Weights of a small image deblurring model: 194171 training examples.
Rows from block 6, named by matrix and row number. Rows with one number belong to one channel. Each number is 128 + 32 x the weight over its row's rms, rounded and kept within 0 to 255. All counts start at 0. Numbers have three digits each. After the name is the row's rms in percent of the matrix's.
# convs0: first 3x3 conv (model.mid.0.convs.0.weight, 288x288x3x3), inputs 27-35, a 3x3 kernel for each
# convs1: second 3x3 conv (model.mid.0.convs.1.weight, 288x288x3x3, transposed), outputs 27-35, a 3x3 kernel for each
convs0.198 099:099079068104087078097082084128134145137131133132129111128122144140133137138143114179167148177131109220195173139127128137135115137141110107083075106077087118087079171150132173122078184166140117105113123101108121106092156125106157094042177139111
convs1.198 086:167165155164159154169179160131126145138132143159174179133140149150147137160172182098091094088094104083077085121126133128142128153168178156161152166167160175170170134117099117114103089085066155167169154156168173188186129106109106097118096075076
convs0.199 103:152153137163156137132124109156145139161149144141117123160149137176146134151123110072061063077074080081075080142145144145128141125126128171155144164140128147124119102087071096071064087077077159159142169152138148142111115126128141134130135126135
convs1.199 144:099102096104093091113092097103096087106091086105092090101095092103091082108092089159156161158164161152164160112114111120114112124115109101101099108094093103096097162164176159165181156164172099091090103090086103092092154150149144152157140152154
convs0.200 095:099084092088074093098088099118123123120108096127095107123115117106113107124093082156175193106143189126163195104108110121105117134111122083066082085061079086081089139149178106127173111147181113108119116095088116091090137166176083112164103125160
convs1.200 064:159155151163163143161170147170139130159136122136169162185147134185152121155162166107109097084094116095078106177155137146145131131148147162172153177150134160153159071110113102114130111075075156152147140138121178177168069095103081094127109107128
convs0.201 101:176150145162152141129133120179182166171170144131139133184182159185161140145130119079075063105094077079074087150133134148134120121116121179167151166156132144126125092089063108102083103101081183171151166158145138133126109106119138131143129142159
convs1.201 142:094097089097094088107097103100097091097102082106097092100095084098086083102094088161159165162165164156166158110108109110113102125117119096096095100096089108093105163162168159159169152153164097091082097091085103093102154151149146149158135145146
convs0.202 095:071081088087073089081081098117132121114092095104089097118133130115112107121087094111127151072104160106142172112098107110108116120106115079080090082071084088078083099129157052098157080116143112109098096081077102078087104134146046071129063094114
convs1.202 057:156169158166180156161185177153149129142139129108166165167157145152158120135172161119107095093088100094090085152161133141157136111146144172167159166182154175163162083096116099106126127095070156133127143154121162193164084082104105092127121100129
convs0.203 101:161144144161140137152152141181161155205175155169135142181158148186155146168137136081083065094096083084086086114112137135129123138132125160137143166141134155138141087091072100092080100109085178146159176144135154144134109106120121120120123140140
convs1.203 130:092089092101094085106098101097091092097092088100096090089098086098091089104097090164158162156154161147151150115107109115112108122125115094093088096101096105105108162168175165161175153163163091087081092091085106093094148143157147148155136146152
convs0.204 099:112099109107092097098074091133140130120109095114092092122131113115119104108091085112129126128135167204193200126123115122104105135096113108096108097089088088076084093104098103101119206180163116129128104113103097098094091099099081098104161169146
convs1.204 056:101116168126137156160172166072098083092082087143152181096084101109098100151148174149125094136125102100092099077078085082086101116130141140151174128147162162179153153148151160154148093092076098117120115096119166193177159157143158157142121109118
convs0.205 149:087066076098078080085060078121120121135130123144136114123113117122117110139128113198173176143119116204169132130121111132119122125105110092072076107076087096071075197172167156116122195153132105100095113107099111095079174159137132109094190142095
convs1.205 123:163171167174177155165168170139151144166152150144158169160163167171170165147170178096086091084086094098083089120130142135133126118141148163161165171174160158164167109097095091102098113096086152168167169169163151166178128108111112113116126109106
convs0.206 081:086081098072067085084085090128131135121124120123092097139125145124111142128107098079139152092116164110143190138103108130094115146117119083071096076064084064061100077126159085111167121139159115111124108101104100078090052106132044091131059076103
convs1.206 042:148128158149168147170185152122114102139131144142154159138133117165156120187164173141126095131082081087095089174129122170152108169154116140194168172176155160180163103126130092114146087076063116120093120121116203176167080094134062091132091091135
convs0.207 092:081059072081050070088071068148130150142128125151135116141143127128121126131123130142185199124134144150162162129135127133125111142138122102080080093070082090076094139190206117132160157167167115098114106082092107082081113163160076105103137126118
convs1.207 055:148157152150154120165158154156135141144137141156164180167159159173145130176185187098090097096103101090087111145136139145132111147160123164150153156159153160159148109114103115138132104077077149140170141135157159181152086104108095124130091078111
convs0.208 095:163152142172169139146134145144129140163144131131124116158132137161140136150117113064056051085069077078079083133136150135125137118124123169147137163159135142131126079076082098087079087081090175149148173152142152144123109118116126118130130130131
convs1.208 123:103105088104100097112103098102088085096093077108091084094093078099090080111094082156152155148148159142155153110107103106108099116110109107102093108103100119105106159173183157165179158167173100097091103102092113094095150155168144155159146163162
convs0.209 112:172155138168142128137135133186163157171158142150132132190161146195140126156119126080071048106097077073071074151145160151146155121127135178156138158146139136132133100097076110106085099093089192177146176159138153144139114123115130123132121142141
convs1.209 162:094094092098090094103097105098098096103100092114101098102093088100088087112096092161161162159167162152160149110106111110109116118117119085092090093088096097095102166168168163164174154163166087091086090090095105095101162154161150152161144152155
convs0.210 100:103094097097086095105101096125114104122118106123105105135118112117108115118127120108143177059119154057131176106119123114119115120116122094083078093082085094092082108121141055093127049104139102102090123092091113097092107111138050092104050090132
convs1.210 066:178152145152165131143173145162146147149142156130183168158158166150153151139171174090080106097080108114096106176149158149149146139172162167162136162157136151155145088091092101090109126094091162160156151160131151164153079100098105083101133092094
convs0.211 092:076089093084085091077090090129117132121124113133109100117110126124099123131116092107165186114156196112150198135117134129109130135111118096088093093064080082082081107157179104125179102140167122111109102114084121104096099149175074121178086118145
convs1.211 061:159172160160169157157163141164132108172137125163180189170132115177143120162184195116102097099091098104090104169125116176132119155156133157170157171153137166154143084104127093101134093072068148139103134122136155176167055107123076095135106094112
convs0.212 081:185172161147156153153143151153142122148125087122093084192154140172129115139102092065066067081083095077096099138151164135127153120135142178171145150134139136115137085086081104097091077095093176161142156141128146119135105088092098091082096106118
convs1.212 101:104098104097103105098099103092088086105087082096088100098100094093082092110094096158153149158163147148150147097089096113109098113111103107104111102101105101096108168171170166170164151160156093091095096091100100099103148148162151156170144150163
convs0.213 101:186167168171152156137143144166157150171131134122105126172143152177130137134110115082071058085092075085072078138134165148147168116131160196164166171154153142127133089096082103095088101103098190167160179154150141134142124134122131131136127139151
convs1.213 141:097098092103095098107107115100093099104098089108098093097102086105095090106093090162156161163162163154156151102112104101108102113109106100106101102088101104104111166168172161167175154164169095094093094094102102096105155153164156162162153164159
convs0.214 077:106081087105067077082068067158161158151141137154134129167148143165142149150145141115127177119130202117125137133149140153128125153110111119087088113072067117083087084099166084082168095100110125120122120114119131111107058083140057067134053078085
convs1.214 039:128167145188155154174144139085095079150098083137145148138118093134118115153147163135104097094079103100078111100091071116101075136118105158175163179170141182168141137151172112127157108087097132119131139111167170188158146152163098141167124118157
convs0.215 087:102095114092082095104102095138125110121092100121079083117111128107104115121106093117167179110139176114157212121111112130118111128111134095074089083065083101073092130149171101128183104154178112101112112098095119079091102163179090105165080141154
convs1.215 057:148143153173178161175170156178144131163142110156188180174147127166150123171172189116106104097098115074088094170133126183142121168179143173163145174151152176158150091099129094119119106071071142128121150130120171181160055098129072101137098099126
convs0.216 165:084067086099069081117094110092097101109098085121105101098095110098090091126111099126168183112101115176155135131111120133112115137120119095075086091065085112096104122130169083077093150126123096079101098080085125111102123124156089067065145120086
convs1.216 149:146153159151147146175177169146156166142148157156172176161170183152152165165172173107104092101103106078084089127135138115120117138145139156158161169153160181182176108102083109109108093094093154157168148156153173172169114104096129125113114104102
convs0.217 087:165166158154153154137135133154153196145176171128166131153140174161169136133130106080069061102087078094093080152157175151141158137127119166160171159152160137145133097091067113097105088106089171175176160163151139145138105104112114118115118120138
convs1.217 122:102100099105093102110107108104093081102095081108104082104088085103096082107093085160152162156154156143148136100104104108105097106106100097093096106101107112108113157160171163164170153157161101095090104093092112104104163158163162162167151156151
convs0.218 077:109101104121102111133103103134144162140140155111141152129133144127141135108124134102112144122120130171128101121136114136143106129127079114116103115095092132114115107092100110078062154080057131123134118118141117128126106112095109084068137052035
convs1.218 047:156156153180166159182173173085093112113140130144141125120108117145156137147143140079113104067073108069068086094085078099078062081090065176159174201190187195178186136152141141136129103126122132109131150133148205180181146154164177169196165141184
convs0.219 102:089077071092082084084077067123125137117116143121107129103130129111122134119110116184181155180159140203159128145136111132117095120109084086088069092072087079083080166158133168132108178117091094097097099105104096104101170157132155143109180112097
convs1.219 075:142168168182176154176180172153162157154172159134162164159167177157179168159168179094096093078082091077077081135149143127138131125135141167160167175175165182184176110097098107102115111113109167157172180171153181180167129116114129120128136126138
convs0.220 150:096091100106096100139115100066083093076084075117107088075090104082091097116112109175208195148179168184192188100097106112096096142125114091082097110089091131119106167144151124122100153142135083081096098096086136117103176158150130115095173150120
convs1.220 109:141147151140144138183183169139148169126134147176173181141160184134136154171180181111104101113115115076079095089107125090087084141130122143149160151154143189184169119099086125121124083082085149152163147145140180182164139123099136141144091094093
convs0.221 105:162142156163154133145123125169158182160165172141146136164153171181154142161123108060063070084084077086080078138127152133111118122097091166147154157128130149127119097094059094094061076080067173161158168154145146134129121120111129137118108121121
convs1.221 154:099102095102097102112101112106097080098087087102092087099092083099088080105093090161155162157161157149159148112116111108113110110111112097101092099092101115098108160163168163161168151159167095092086106093093107096106149150160152159155146154150
convs0.222 088:085074093100062079105082088120116133110115121128106099126120124094113116111105102101159177126123164150156175120116123127119120158123121081063078097060081104068081077111113086080089124128104109100105104095084111107092065132118088064076116100100
convs1.222 058:133167176161178169175197167112150166139138131161175166146151147145141110151162186123088092096094104081066093110157156130137136128162154148164155170162155174166167121097104118128126097071064134145169139148143178184164102087081106102119104099117
convs0.223 090:073068088084061085088085079120126119109106103122091090112113131098112116114114106142146151144127164180194192133135129118118122151122126080061082081073084102082078145141147136120124177175152097104106097086078095085084124116150112092087160138120
convs1.223 059:139185206143167164165186162106156142146163132148173180136164163137154149150162193136085101109090115101077104129162165147149134119151149156180174150165149160177164134107097118125126119083066120132160129142123164175177113086107107088117116116113
convs0.224 131:085081078092070071099087077117115113124117115143119114120119119132130122139130128128164167055097123084116135105111109112105116130116120086084078091082075104091080117140151056074095080105136100093091114090082122092090119130149053073087061082113
convs1.224 084:149147130146153134156167155159162151130133149169182185159165164141159148165184188105106119111111124109096110147156150118137146152184184144154140143138124158159151100081091121099109096077087159167147145152136164163162100101100125111106097067072
convs0.225 101:105084101108092095127088094130135143127123119120122113111127122114110123121121121168187191158154142230200152117131114148115118159120110107092092110103091124092084159138149145097088213164111103105119118098098113095102161144154128100078184135091
convs1.225 084:148151140165155139175177171121152162152150158170180171135154164157155155172174178119114113094113119074072084128151154141140130148146151165165157168167149183181176099109093112110122079072081145148145155148143192169187110098114115116127093110102
convs0.226 089:094090089094097078111076085135139129126124144128130123126126142112122125114110132189180161173165137198148131135117087133122095130102095102079087101086087098081083182179141172147130198138107113100108093112118096100095180160150170129110189105091
convs1.226 067:172166172171172168180184179143153154170189150153170167148168148187182165164157154093095097077070102071076086124148120119131123108120139169168173173174157180186175109102114098097107102102107149144160182169146179187163115097103114118129137124118
convs0.227 100:155140147150151143129110107165145150166162150137106111168135163177138148145103099072067062086080068076083083136135170141130163120118143169154159170133140127119110102104079102096081090082078176148163164141133143119109105104099122108104100099095
convs1.227 135:092100088095084089102085103107099091106096090103097086104099086101098083101097090156151160153159159151163148106105112105105106101106111100097099095090095105102105164162167156163172153163170098097097097086097101083100157161163158161162150170155
convs0.228 073:127097116130090100125107105166147158141144140124123125135145158140142138113116123110108154113109101185130082162159142160148126145131127128108118134122097128105095098079091096078062149079077139140136132136126129128121088078092086064072134074058
convs1.228 040:150150160175139148190173174089079112125098098129126105077105130121106092121135142109113129091096112074082070099090083079078052090101071168168177185157169173173174145143126157151161090134152115105130121116104182194172137147133161177187156163179
convs0.229 088:084075082095069080097074081127096103137118098136110102131108103130108118134125117128150155143127132162118111131101099135109105145117109078071072100076084089068067106139126112113087125083077093093081117088090110099089082113099099075076104063048
convs1.229 046:206227184159183157144145122178165146156153117121131116164182166151147128140134116080056067089082110117114123156167147145150125119109105177201174172175164156135123087087084126100149145120139169185173129152121135153149074067076085050098117115139
convs0.230 111:170143149167139136146139149171148153175158148161140145174144150180145141163117124074069053091091080091086082136129177148138154137130152173147155172152153148143149091089077100101098101104098185152157172153147176147148121118115119122123125134152
convs1.230 149:090090094099093094102100106096101091102101090114105092098096090100095091111098091161160169158161160152156146104116109108107109121113110091096094096093095103103110174171178166168175154166161091090087101098092104098106160153164156155166145152157
convs0.231 108:072077097087082083092091089120126126109111115115098111114126124107121124128110116133163185121150194135168212091089091106096087109098099069075075074083086082082078110144178080125182096145180107107095098093101109089091135161185105133188105142175
convs1.231 077:147158150166177159162173164181161139176164138138170163181168145175154152155160160091091094094083087098090093169156135150146120119144144153169174174173165172177175079114126092108120116098085168149137164162138173182169094107119113111135137131127
convs0.232 100:083075084081074078085079076147125138140118113136096110125123128131107118127109088127123135092103140115131169109095110119095114112105119087077089090077080085069076093099123064077126095110129119094107113101081126085090112109128090093149118135151
convs1.232 056:149178159182196161140136134171171135161172152103115126187183138179179136104128136112080118070073110122119138171174151174161162094106116157176146172168151139142140094098141114098122160143129154140123142163135139146135083092113100087094149146134
convs0.233 075:130129110122089105132093103151149155136129132144131126156146142129117136140130145101108095131108094111103089143130127133124110116101102124116098135093098123108105104099084103100066099073081150133133142143140138133124089072054106078042095062036
convs1.233 050:158171151140156160142135144104088086103102110102094097126109098115115106114105088103077094109096093100107112083074078082082082090086091157170179164165162164143162160146151144152164155167178127145161136129125109114108138159156162173162163173174
convs0.234 093:093080107089072088082085084127130130122118109131090092130121127104119108122113104130175176113135184129166211136122116127114117130111120103094076097069073085068077117155178098123183106146180115103118119094096118094081124158186088123167094124159
convs1.234 063:159168163180167151171179167185144124193132131173171177191152135174147112158176178119103108084083104082084101171131121173139133149146137175172146172152136158174142071114132097122131104071088162138134156125122184173160088107132088136154097110135
convs0.235 076:081075089062065085064081092174170174145140135135116135180170166158148155145141146108124140120122139122119125104104100098085092094084095100068091074073082067065090075061096073083087088090109120124119092116106112097101117118125104090109116099102
convs1.235 036:119134129132153151132148142097082073110113073100097104146131089117134118099099128125125118124109129086098099127131105099119141115137143145146148162149147153186157128116135165152152147151146134124128128143141139152156118114105132086089108111117
convs0.236 095:079074086083066070077064061138136144117128140122124116128145146127136136119124124170158168168151133210168142113117102128096095131103089099087074091073073083076071155143133162126113198122106105119108102100107104105092161157132146125104173112090
convs1.236 058:162182180164177170187189170129133147147149152125146162136167166164164174146167174093078076080084089061060064118141151103116114100123124146168180169165181190175181112114101104105113123106089134148165158145148185180189109098103123125135142122124
convs0.237 094:146145131156163140136129096177176175159156158133145134168169161183170149150145119063060072081090085086090093149140126153125122123102101153155147162149118127112093083094062103096065091074066156159143167163128152132128108094077088104084094098108
convs1.237 124:105110108099095095105096104095090086090081079101084085096087079099090071099084090150144156155154162153154150115122116120112107123115120108118100101101091104090101165165171164165173155155166095097097089095085098090104148153154141154165146157152
convs0.238 087:105089090105087079104075069122134130123125142123119116131128135114116133097109126183166154172137142187141118134142101134126101135105094104094106102101085109076092183155128168138113189128080114113117108098106102104094167160143172122111191124097
convs1.238 063:163177157178172161190172178141165156173170153151146145173177168163170153146157143095108115083085094092088092130151150127147143132147141177164144181175175186194170117114122107099126114108117160158141181157140183181171129124109108119108140107100
convs0.239 070:139120123134096107130108115137155140118111128122109113160140144107126116124109123081078081092071080099077095151145116121142106134111111138099116128118110123107102100078067100079073102087087147147164129141144142126154068070078078068082063080073
convs1.239 054:163164172152165165153156170093084071096093094108106095111087081098106090104117110107100097096107106105113114093096083107087089083099109153165159140158155139164135171164174149158134156158124104123137113122163124151151156150170149161161160169171
convs0.240 134:078084101105081099111106104109090105098085090098085089105095116105098105120098100145164166146140139176167152102107107104115097119110096089075097085080100106085114102099114093086071125125102081087106093091105099100113137114110112093066157125088
convs1.240 084:138141160143139131191182150123144166108113120169163161129150180116109133166177162130124117113110125073085104105133136105111104157161148137147153155159136206188179126105085132133132090078099135153161136144134186170160122094076121119116075068089
convs0.241 094:090092090087087079088068082133125120125123105131099092113115111118095104110094092144168158153136144196181176131111114139109119132115110079088090086085089094089089134150143155109091188166139109102101103095076102094081125150157138105085173149122
convs1.241 057:139168163156168167169180181111149145132142133149160183122138138158149139147174187125108095124085099094056065124149132132156119125145163140173156171175172174183184152114116106101125113097054130149127147146138168198184117076087094077111113086088
convs0.242 084:078067075080061079077062077148155142121140147114136135124156151113126142119141135148129118138128111191135134131126115132099117143107112093081076082062075084076074113075074138089087168124099093121117093103109086100105119096081105068064134093054
convs1.242 060:183207201159186167171182166117151168105115127099118138130165164111128134123133133083068040098079089103075093132142145108131119088118126185194186163182177160184165105091070136125106136118106149195193154172170155166166120081079143113128153122144
convs0.243 116:072091102103098103096099099101097098102092081090092099094090115093093106102103104133145154146137125179170158087086066106105061105093068090091104098096105109112103105105100113101068155139114072080101094103112101097110119105114117098061154140095
convs1.243 069:109134140132129110194178150092115148081089112154165162121133178096109117173165166131124120128118142067096108113132142111102103174173146130137132144144114190201153151126104144143139092087102115139142119119114182159144134110093137129116070074078
convs0.244 095:161150151150148141132121112163157157141151139126119104165156149167149140123113097068059057077088072079099078138114154131116137116119115161145143144139117128117106083087071102084076081082083172147170153145141139133122100112110104121103098105119
convs1.244 126:092106115086098118094108110084087097086089106093099116091092103083090113099104118170155146164149135164144129116113113116115103118116113085103122088102119097115126179171163182175151170162143080088111081097111095104125157162158164160159158159156
convs0.245 107:158157145161149137131120115159150171158158147131128122171143155185157144157111107065063056087076071075076080117115129123111111123115106158155150150132132132115121097107065101101060093092073168161159170149141144134121118124137131132140126133141
convs1.245 156:092098090094090097103095103095096092093097088097094091097094085100094086102089087162156162154162158155155149107118115112111110112114110099100093100096100104100104161165167154167171152158168093096094092086089096094097151147159152159164149155154
convs0.246 102:170143155159138146127125117153140140157150149129121121172137149192149143159107105074057056080071083080070086120125163125125139123109137162151163161149146133118132097105080110090076100081075177152166172149139146118130100124122131130133128130143
convs1.246 145:096098096102093101109099110104098093104091085107094094100098085097088080102086090160156168164162155151160154109110108104109106106109113099101091099098104108102109166167171164167178152162163094101091097093096101094105153146152146155153142147152
convs0.247 099:158138145171154133144130126166139145175147128140132115181153146191145126158114120060049056081081071075074078116109134118107113117106100165150146162141133148129122087091082096090077085074079171162136179141133153131122113115109127119106119125126
convs1.247 134:108100093105106099113107108096093090097096081108091088093086081095095080102089086150158165149157160142155154115108102108114104121110111104097092107102096112097106158169177160163180155166173093100088100096095105096094147149152146152158139143148
convs0.248 098:141157147153159144153147135115102123115111112116118113119122123111140121113136122079088100138141171199178179138112086167117086167122100130156146157171158152152141098069073129124129211175174142157146148165150149160142081073069111110120197171139
convs1.248 073:104121109122111116174158131059079094081086105157133154072086105094085114149147155166143148145150146088116140063070085110088110160144140099105114117122109183157122178167129158154143097110116091114125119109115171147129186166161164160151100120124
convs0.249 090:066070084074075077072077076133110129121115107121092095112108131111114112118106106134139131123114155124116109120094104103087108132099109061068079063072081066081084120118123109117120108114104101102097102105092106083082109117087080066069081080060
convs1.249 051:174174165172192172145160156118124125169167155105129123148139122171177163096105110100065078067057071118127133135132131159158166107109097151163171171171168141159170112125132110102097165124099142144172148154173141149150093114124085092101151136149
convs0.250 080:101069095111080092109084090168159165154141152140136129158145151157141140144129126101140147100122124144125110148139114153131122149124126106069082109078085107087096058089110074073063114080085118118115130119106135113097061064088072064043092069069
convs1.250 045:175168162189181163138160128112088084156133086088097099128114105167151102115116148074077086089075095120092105114100080151123093089123111172165146189167149139138135128141115100141142163142114120131185150147155132146137113134144087098134128119142
convs0.251 102:089083071102086081093079079120128131113128141130122123112122125105117124099118117197169159172163140182150112139146122151133116136116101103080085103093092096085087188153135176134113174117093087104104102102106101113093174150137151128106178129102
convs1.251 080:169169155180179156180185167158162157164167153154165161161162151161167152152151170069087097074075090076074084133127124134130106125126132162165151179180170173182173109106113105097107113095104157164155164159150183177177129113119116115123130116113
convs0.252 072:173159108163155125157146109152142129152131101124111107172151107157136091124108089059056066101077079109091087127122103142106075144108070169163115170154120152142091091082069095091101096087120169165126170151124141137111118079095111098101102120128
convs1.252 065:124107102131144090152135090086099090112125092123116096078097090115109077118143101158149158141133176119122164108095090101114089110103105128120108139133074145141082164156160148148186131133170096102096106109082137134088153160174150172203167183194
convs0.253 107:092081089092089092090086094110125106117110098126110104118121110121112115111117103139170197117158187126162197105106119104104116110105113086081080076074085086079090131138174097126151107148173099095089092083080101088090134147171091127146092123163
convs1.253 072:168153147160156136157163143174142122160158138154179168183157144156153142153175172095109129095099115110088119164150141165160145152168174165166144158159140149163141085102109098101111089079094177150149165155139160175148071098109077083098099075097
convs0.254 110:085073079098070071090080069128126133128123133118116126118113124110106130117118119169162145164140125177146126123124095123120098135121109088077083097084082091076077169155121152124107184126088103103102100098105112093089180165146161135121198130099
convs1.254 076:151153143175155154182174170172166176152163160150163175159182167179177169167189181104106122086085096069074078130139132131127119119125129146148136179158156187165169100099101100095120123100092148155160165160142180167162130130115123123127132130128
convs0.255 103:156143134168143128132121108158144156162147150132108114164147153173150135147104101079064063082079087083086094135135172139128139132111119168160161159134137134119108089083075110085067085087073168163155179146135146130116112105099118117105104109105
convs1.255 143:096099091095089094102090101103094088093092088105091088100097085101090085105092093156159164155162154153153146104110111101106098106107109099097097095090094100097105154162166163163171152160169089100090103094091103094101159155155149160157148155157
convs0.256 108:150152128155142119131113105159162177156155163126139135169177164182171150153144126071061050087090079079079080128120119122105107118106095156160149138138123128112102113112059125104059102091070164165163170159139141130114113121117117124126100121117
convs1.256 161:098103091095094094100098102098091083097090085098092092097091079097091080107090091163155161158162161156154156114119116114120118117121120102102095096093094103095105168162168168159171160159160101100091102098094101097104144149156148151153143151154
convs0.257 089:174163181132127138111106117181179179161136157140126126204198191178152150132133122092087078121099088098104090148139134114110112074072089185166172130138145119120125118107096127113091106112085199187168142141150115128131135140119144140130112125134
convs1.257 112:104100107092105106097106118088095085089092092090086096093093093085097099091093102156148146162160153162153143106106105102109105116113117105107113088098107092099104168167159171164166168166159091099103089090101087094107148148148158151143140142137
convs0.258 110:148143144159145143138125118161142147165150149135113115169147142190148146158117109061057054083086076077072083134126151130117140128107129175156155153142129136123116098104074107093072098078076176156155174137131152129109120128120140138138115126131
convs1.258 153:092101099097092098100094107102092084099091085104096087103093086101095080106089091164156159157163162151161152111111119109109109117111116092094092102089095102094104165160170158168172150166168093092087093091093102095097147150159150159162144151154
convs0.259 121:113095129123090140157139133106096092105080076118107088114090114097100112133112117139137145136131099187161153129130130139126131162152128098082109116084106139123136122093104092078056148141126102081112110098107137123131134085076115076029169139083
convs1.259 117:130135144150143129197182159131151168129133132183167161138140163131129131191175162122119112097117124059079095113125142113102103157159155135139143156147140201182163122113096115124131065083093132150158148139142192180158135105082124133122070076086
convs0.260 103:160132136166154140131123125161138137159147144127109113182144147188137146154116113076063064082075068077081078120119166131129151119115131167148166155152142132126123098103072103096071087085076168144155183142133144121115112124113128122122118126130
convs1.260 144:100096094102099099106097108105096091103089086106097092097097088096093091107095088162158159159160161152158150106110115109111108115112110101102092099090098106103111163168173159170174157169168091096090102094092110089098151152158149152156145152154
convs0.261 072:088106120097101115088093118154158169124148138124124130132138177126137144111110139108103099113107119131091117139144145124126145120112124104127143091095122077097119072062091078093067110099085137148144120154131107112135060060102076049068098050069
convs1.261 052:136178184096133170097136184071074137066091093098108116076103167085105099100097123153088081167137094169116078075094133099102093104110104137171173098152165133154173166108093187145121157146143087159181080123159102126153170128083163141141142132143
convs0.262 104:081051065094056067105066063133130123141125127136125115122116141132125131140129135148137141144117089177164148123134120116124118133116113093073086099070064102067069128117105137093047149128118110093100109100096115108083116082089108061026126098078
convs1.262 059:152173174178163157177174158116133145138119132146145142142163180142133138149149143100085093076079094082078097109145130148127127155146141153181148177175151190187163134084065106135124125117115146182169174163169159148164133113115112133125101106106
convs0.263 091:088078079087088085109081080118116128120119113112122103109112121108116110107117118136146183121112106142094107118107099119103080122098087089091088113102092111097093103120150106093096125086065095095095118098098114108092125125148106083093127066061
convs1.263 061:151153142181174159194182176145126131148120123162137123146141142157143121183164127097114117069092094064078081109115145101098107119114107173171169188185172202205180113108122114116136071089116142135125169151130211196174123094091110112126098105115
convs0.264 112:157146134162151140126120119150138153172151152128125113172147152188148149165120114077059053084081064080072081117120145125120131120112132157148141150135134139111119089089073101093064092083068171151153171153132137134111118122114136136133122134132
convs1.264 165:092097089098094095099091105104105098104093090105098092098095088100092086102086094157158165155166159152161156106114114110114117111117119096102091101094097105095106163163171162169174157159164099090089101093100106095098147145151141149153143148148
convs0.265 109:147151134155132123127098112162171186163153174136144156176173179187172149155147127079072067084087092089082080111102103117099087101087074160163141140140135134102104116117070126117069098085061163168156156161137150134129130130113129126123104112115
convs1.265 162:097103087098094097098097105102095085094090084096091093100097085090092091098090094155151165163157162157163155120120125119128122121127126100105095097095099096096103166163178165164173159160164102096089095096101100093102149150159145150151144149143
convs0.266 124:107117125133131129155152133122100100129107101129131106126101121113124112136133127140139163128120126219203194119122091144130100184139098103107131109114123142146128122119117116091091206191188118113141128135150152157141129111108101088074201183133
convs1.266 099:105115126135134120183192171084093111108103106177172172104098122115111118180177179142131128119129133076086089084085099116100102163153152108128134135136121190184168163163130137150146080074085104103121124122119181173167160153132137145139086078100
convs0.267 090:157159134160146120152131111157169176152163155159156148184148158179152136157129109072073082082086090093091105118096086116097076115093056165145131143131092138120103123116080138113075136109085174172159170158122164155123120114112123121115116127129
convs1.267 114:110100109106096084103096092097090085093081067097078072106094089102081073106080080144146147149154164147161169118117115122125120130121123117109111104101087105093095157158173152165188156171174108088096108096081108086087140138145136136155132149153
convs0.268 085:082060055078055042074052050163156152147144133144135114154155151141140129151135121117142182121115133129128142146134124152121114156123120116091085097073065109065072087096166093094110116109110126100100114095082106095076069080141074063088107103088
convs1.268 054:157165158165159145167170144125120105135128124156158163142143155141142121165154171084085104087090121066091118104124136124116129150144144156168152172162129166163149123118100117136109119091087112142168132151171168172153116121132130126116082085100
convs0.269 111:097082082104094071103077064135126127132140114130122113136126123139132132135130123101147155119124132212202174119109079134107084144109095103098090108091078097073064103138152098097111213182159100111111118120092117102086123143134112105091190164134
convs1.269 072:107111118151138130177179176081093086122119114165160177091105091141127135175179182137133143099129128072084085088071087094094089122127128139141147159160153178183182157151144126138136086073076098110117141126139189200194155152154130161158116119142
convs0.270 067:149136126140130132136116126140120137115119131102112109136138155108124127124123133114115093123120093164104087140155130146151112152136106147117113149123115141117108113087073105082066156083054151148150138130153131131150095093064106056055139059040
convs1.270 053:175180173178171174177161166076085098101096093095120108104109111099110085135111092098086076086085089095091092084095101094095093099084080148176158156164161159175143152150143150133149136134143124130129128152130178154155161151144146157173162154200
convs0.271 076:128105096115091093098080106163176170138131153109125159156160152117148136113126140100103099122100116113116098132122100134100095110097112118088111103093096087091098093072086131091085105097103128146153123134154131134127111084074102065046095079048
convs1.271 053:169186187141181177158159187077081064089095090097106127100094088106110093109118115119086090101084073087089078085082078109096082082086086164168175146182171164171162159154163141146150138133120122135156122145164138158153144152157154135156141141162
convs0.272 085:100091100094074088093066077136135143126125139109116115138142148112124138116110119171146150166114128219167144143145128126132126131131116093073082087065073080065077162135127156108090199130111097107126101086114094096107152131114147105081186135104
convs1.272 057:171193190153182158156166150129152149110120148126129167141160165127129142123152160091075084114102095092086093142150165118122134121134135182185172154160155157178158122089066139135094144121096170178190144163172145174160099098091120098122130109133
convs0.273 067:127184179117125149122138121173162167146142141115121109174167188153164139122141125079086098083061076101100104120132131085107095087076073140154179114146141102110109061085061084079059099101088146156180137155149126154140109133123120124128123124137
convs1.273 063:100116129115112128099114129086088086080093083074075093091090080104096098094088096148143124148139136149157132094110111098123124107099113125119132116093128104104130161172160178173160182174168102103116110103119083104107141144121131141126130137131
convs0.274 110:162148137151147137138111116163144158160156154133122125168164169193155152158130118077065057090080080080080078126111139121108126120106113177152145158139134125118107100098073102094063103083065178159150162151139138127121107129125131128124115119133
convs1.274 163:097099087099093094101093103104100091099093091103090092101098084097095087100093092160159165156169159156161150109120114120120111116114120092102099097091099100097105167164166166166175160164166096098093095092094104090098153150157149154155143150154
convs0.275 090:102086101085076090089077098123124128113116094123095096131114116115108106116105097120172186111148192115161204119104105128100116120115110084079091087075086079068090114152173115128186112149183116101097098101087111077090100154156080105173100132152
convs1.275 058:153149144166172156170167153172138109165138122158175171180147129173133121167182174128106115086109121092078102176148112171154127160155151165166159165170161152160155077114128098122132100082077161125110153132124171172168078105120078116138115092116
convs0.276 092:106140142138150156119135144163170178154155170123121145148164153155151164124144163081075073094104082100103090094094111128122111113100103130138136140144148118141139098091076122115087131103103131156149146172177126145162126123111123122118113134113
convs1.276 105:091097103102094113107111125070073084086081094095082102078084100087078097071082108164159135162160134154148130105111110110113111115124129098103108098096111104113129167171155166165169163163139077087103090086100104105108155147142150152133136143123
convs0.277 084:083068090076065094056057090167181149148160144128131108137156136134140135130127114132132168159150123184140122149136135140108109119104102112082096089070085079070079108119111136127105159121087114113124101103099095093091097092081123100079138090072
convs1.277 056:177197182168192188173185177096107122099091106111121130117134153115147137129130159092066069101075067092072076119127107112113108116120092163190182156184194159180195133122091137116118131103107140168177123167182135168190129097096134111105136116126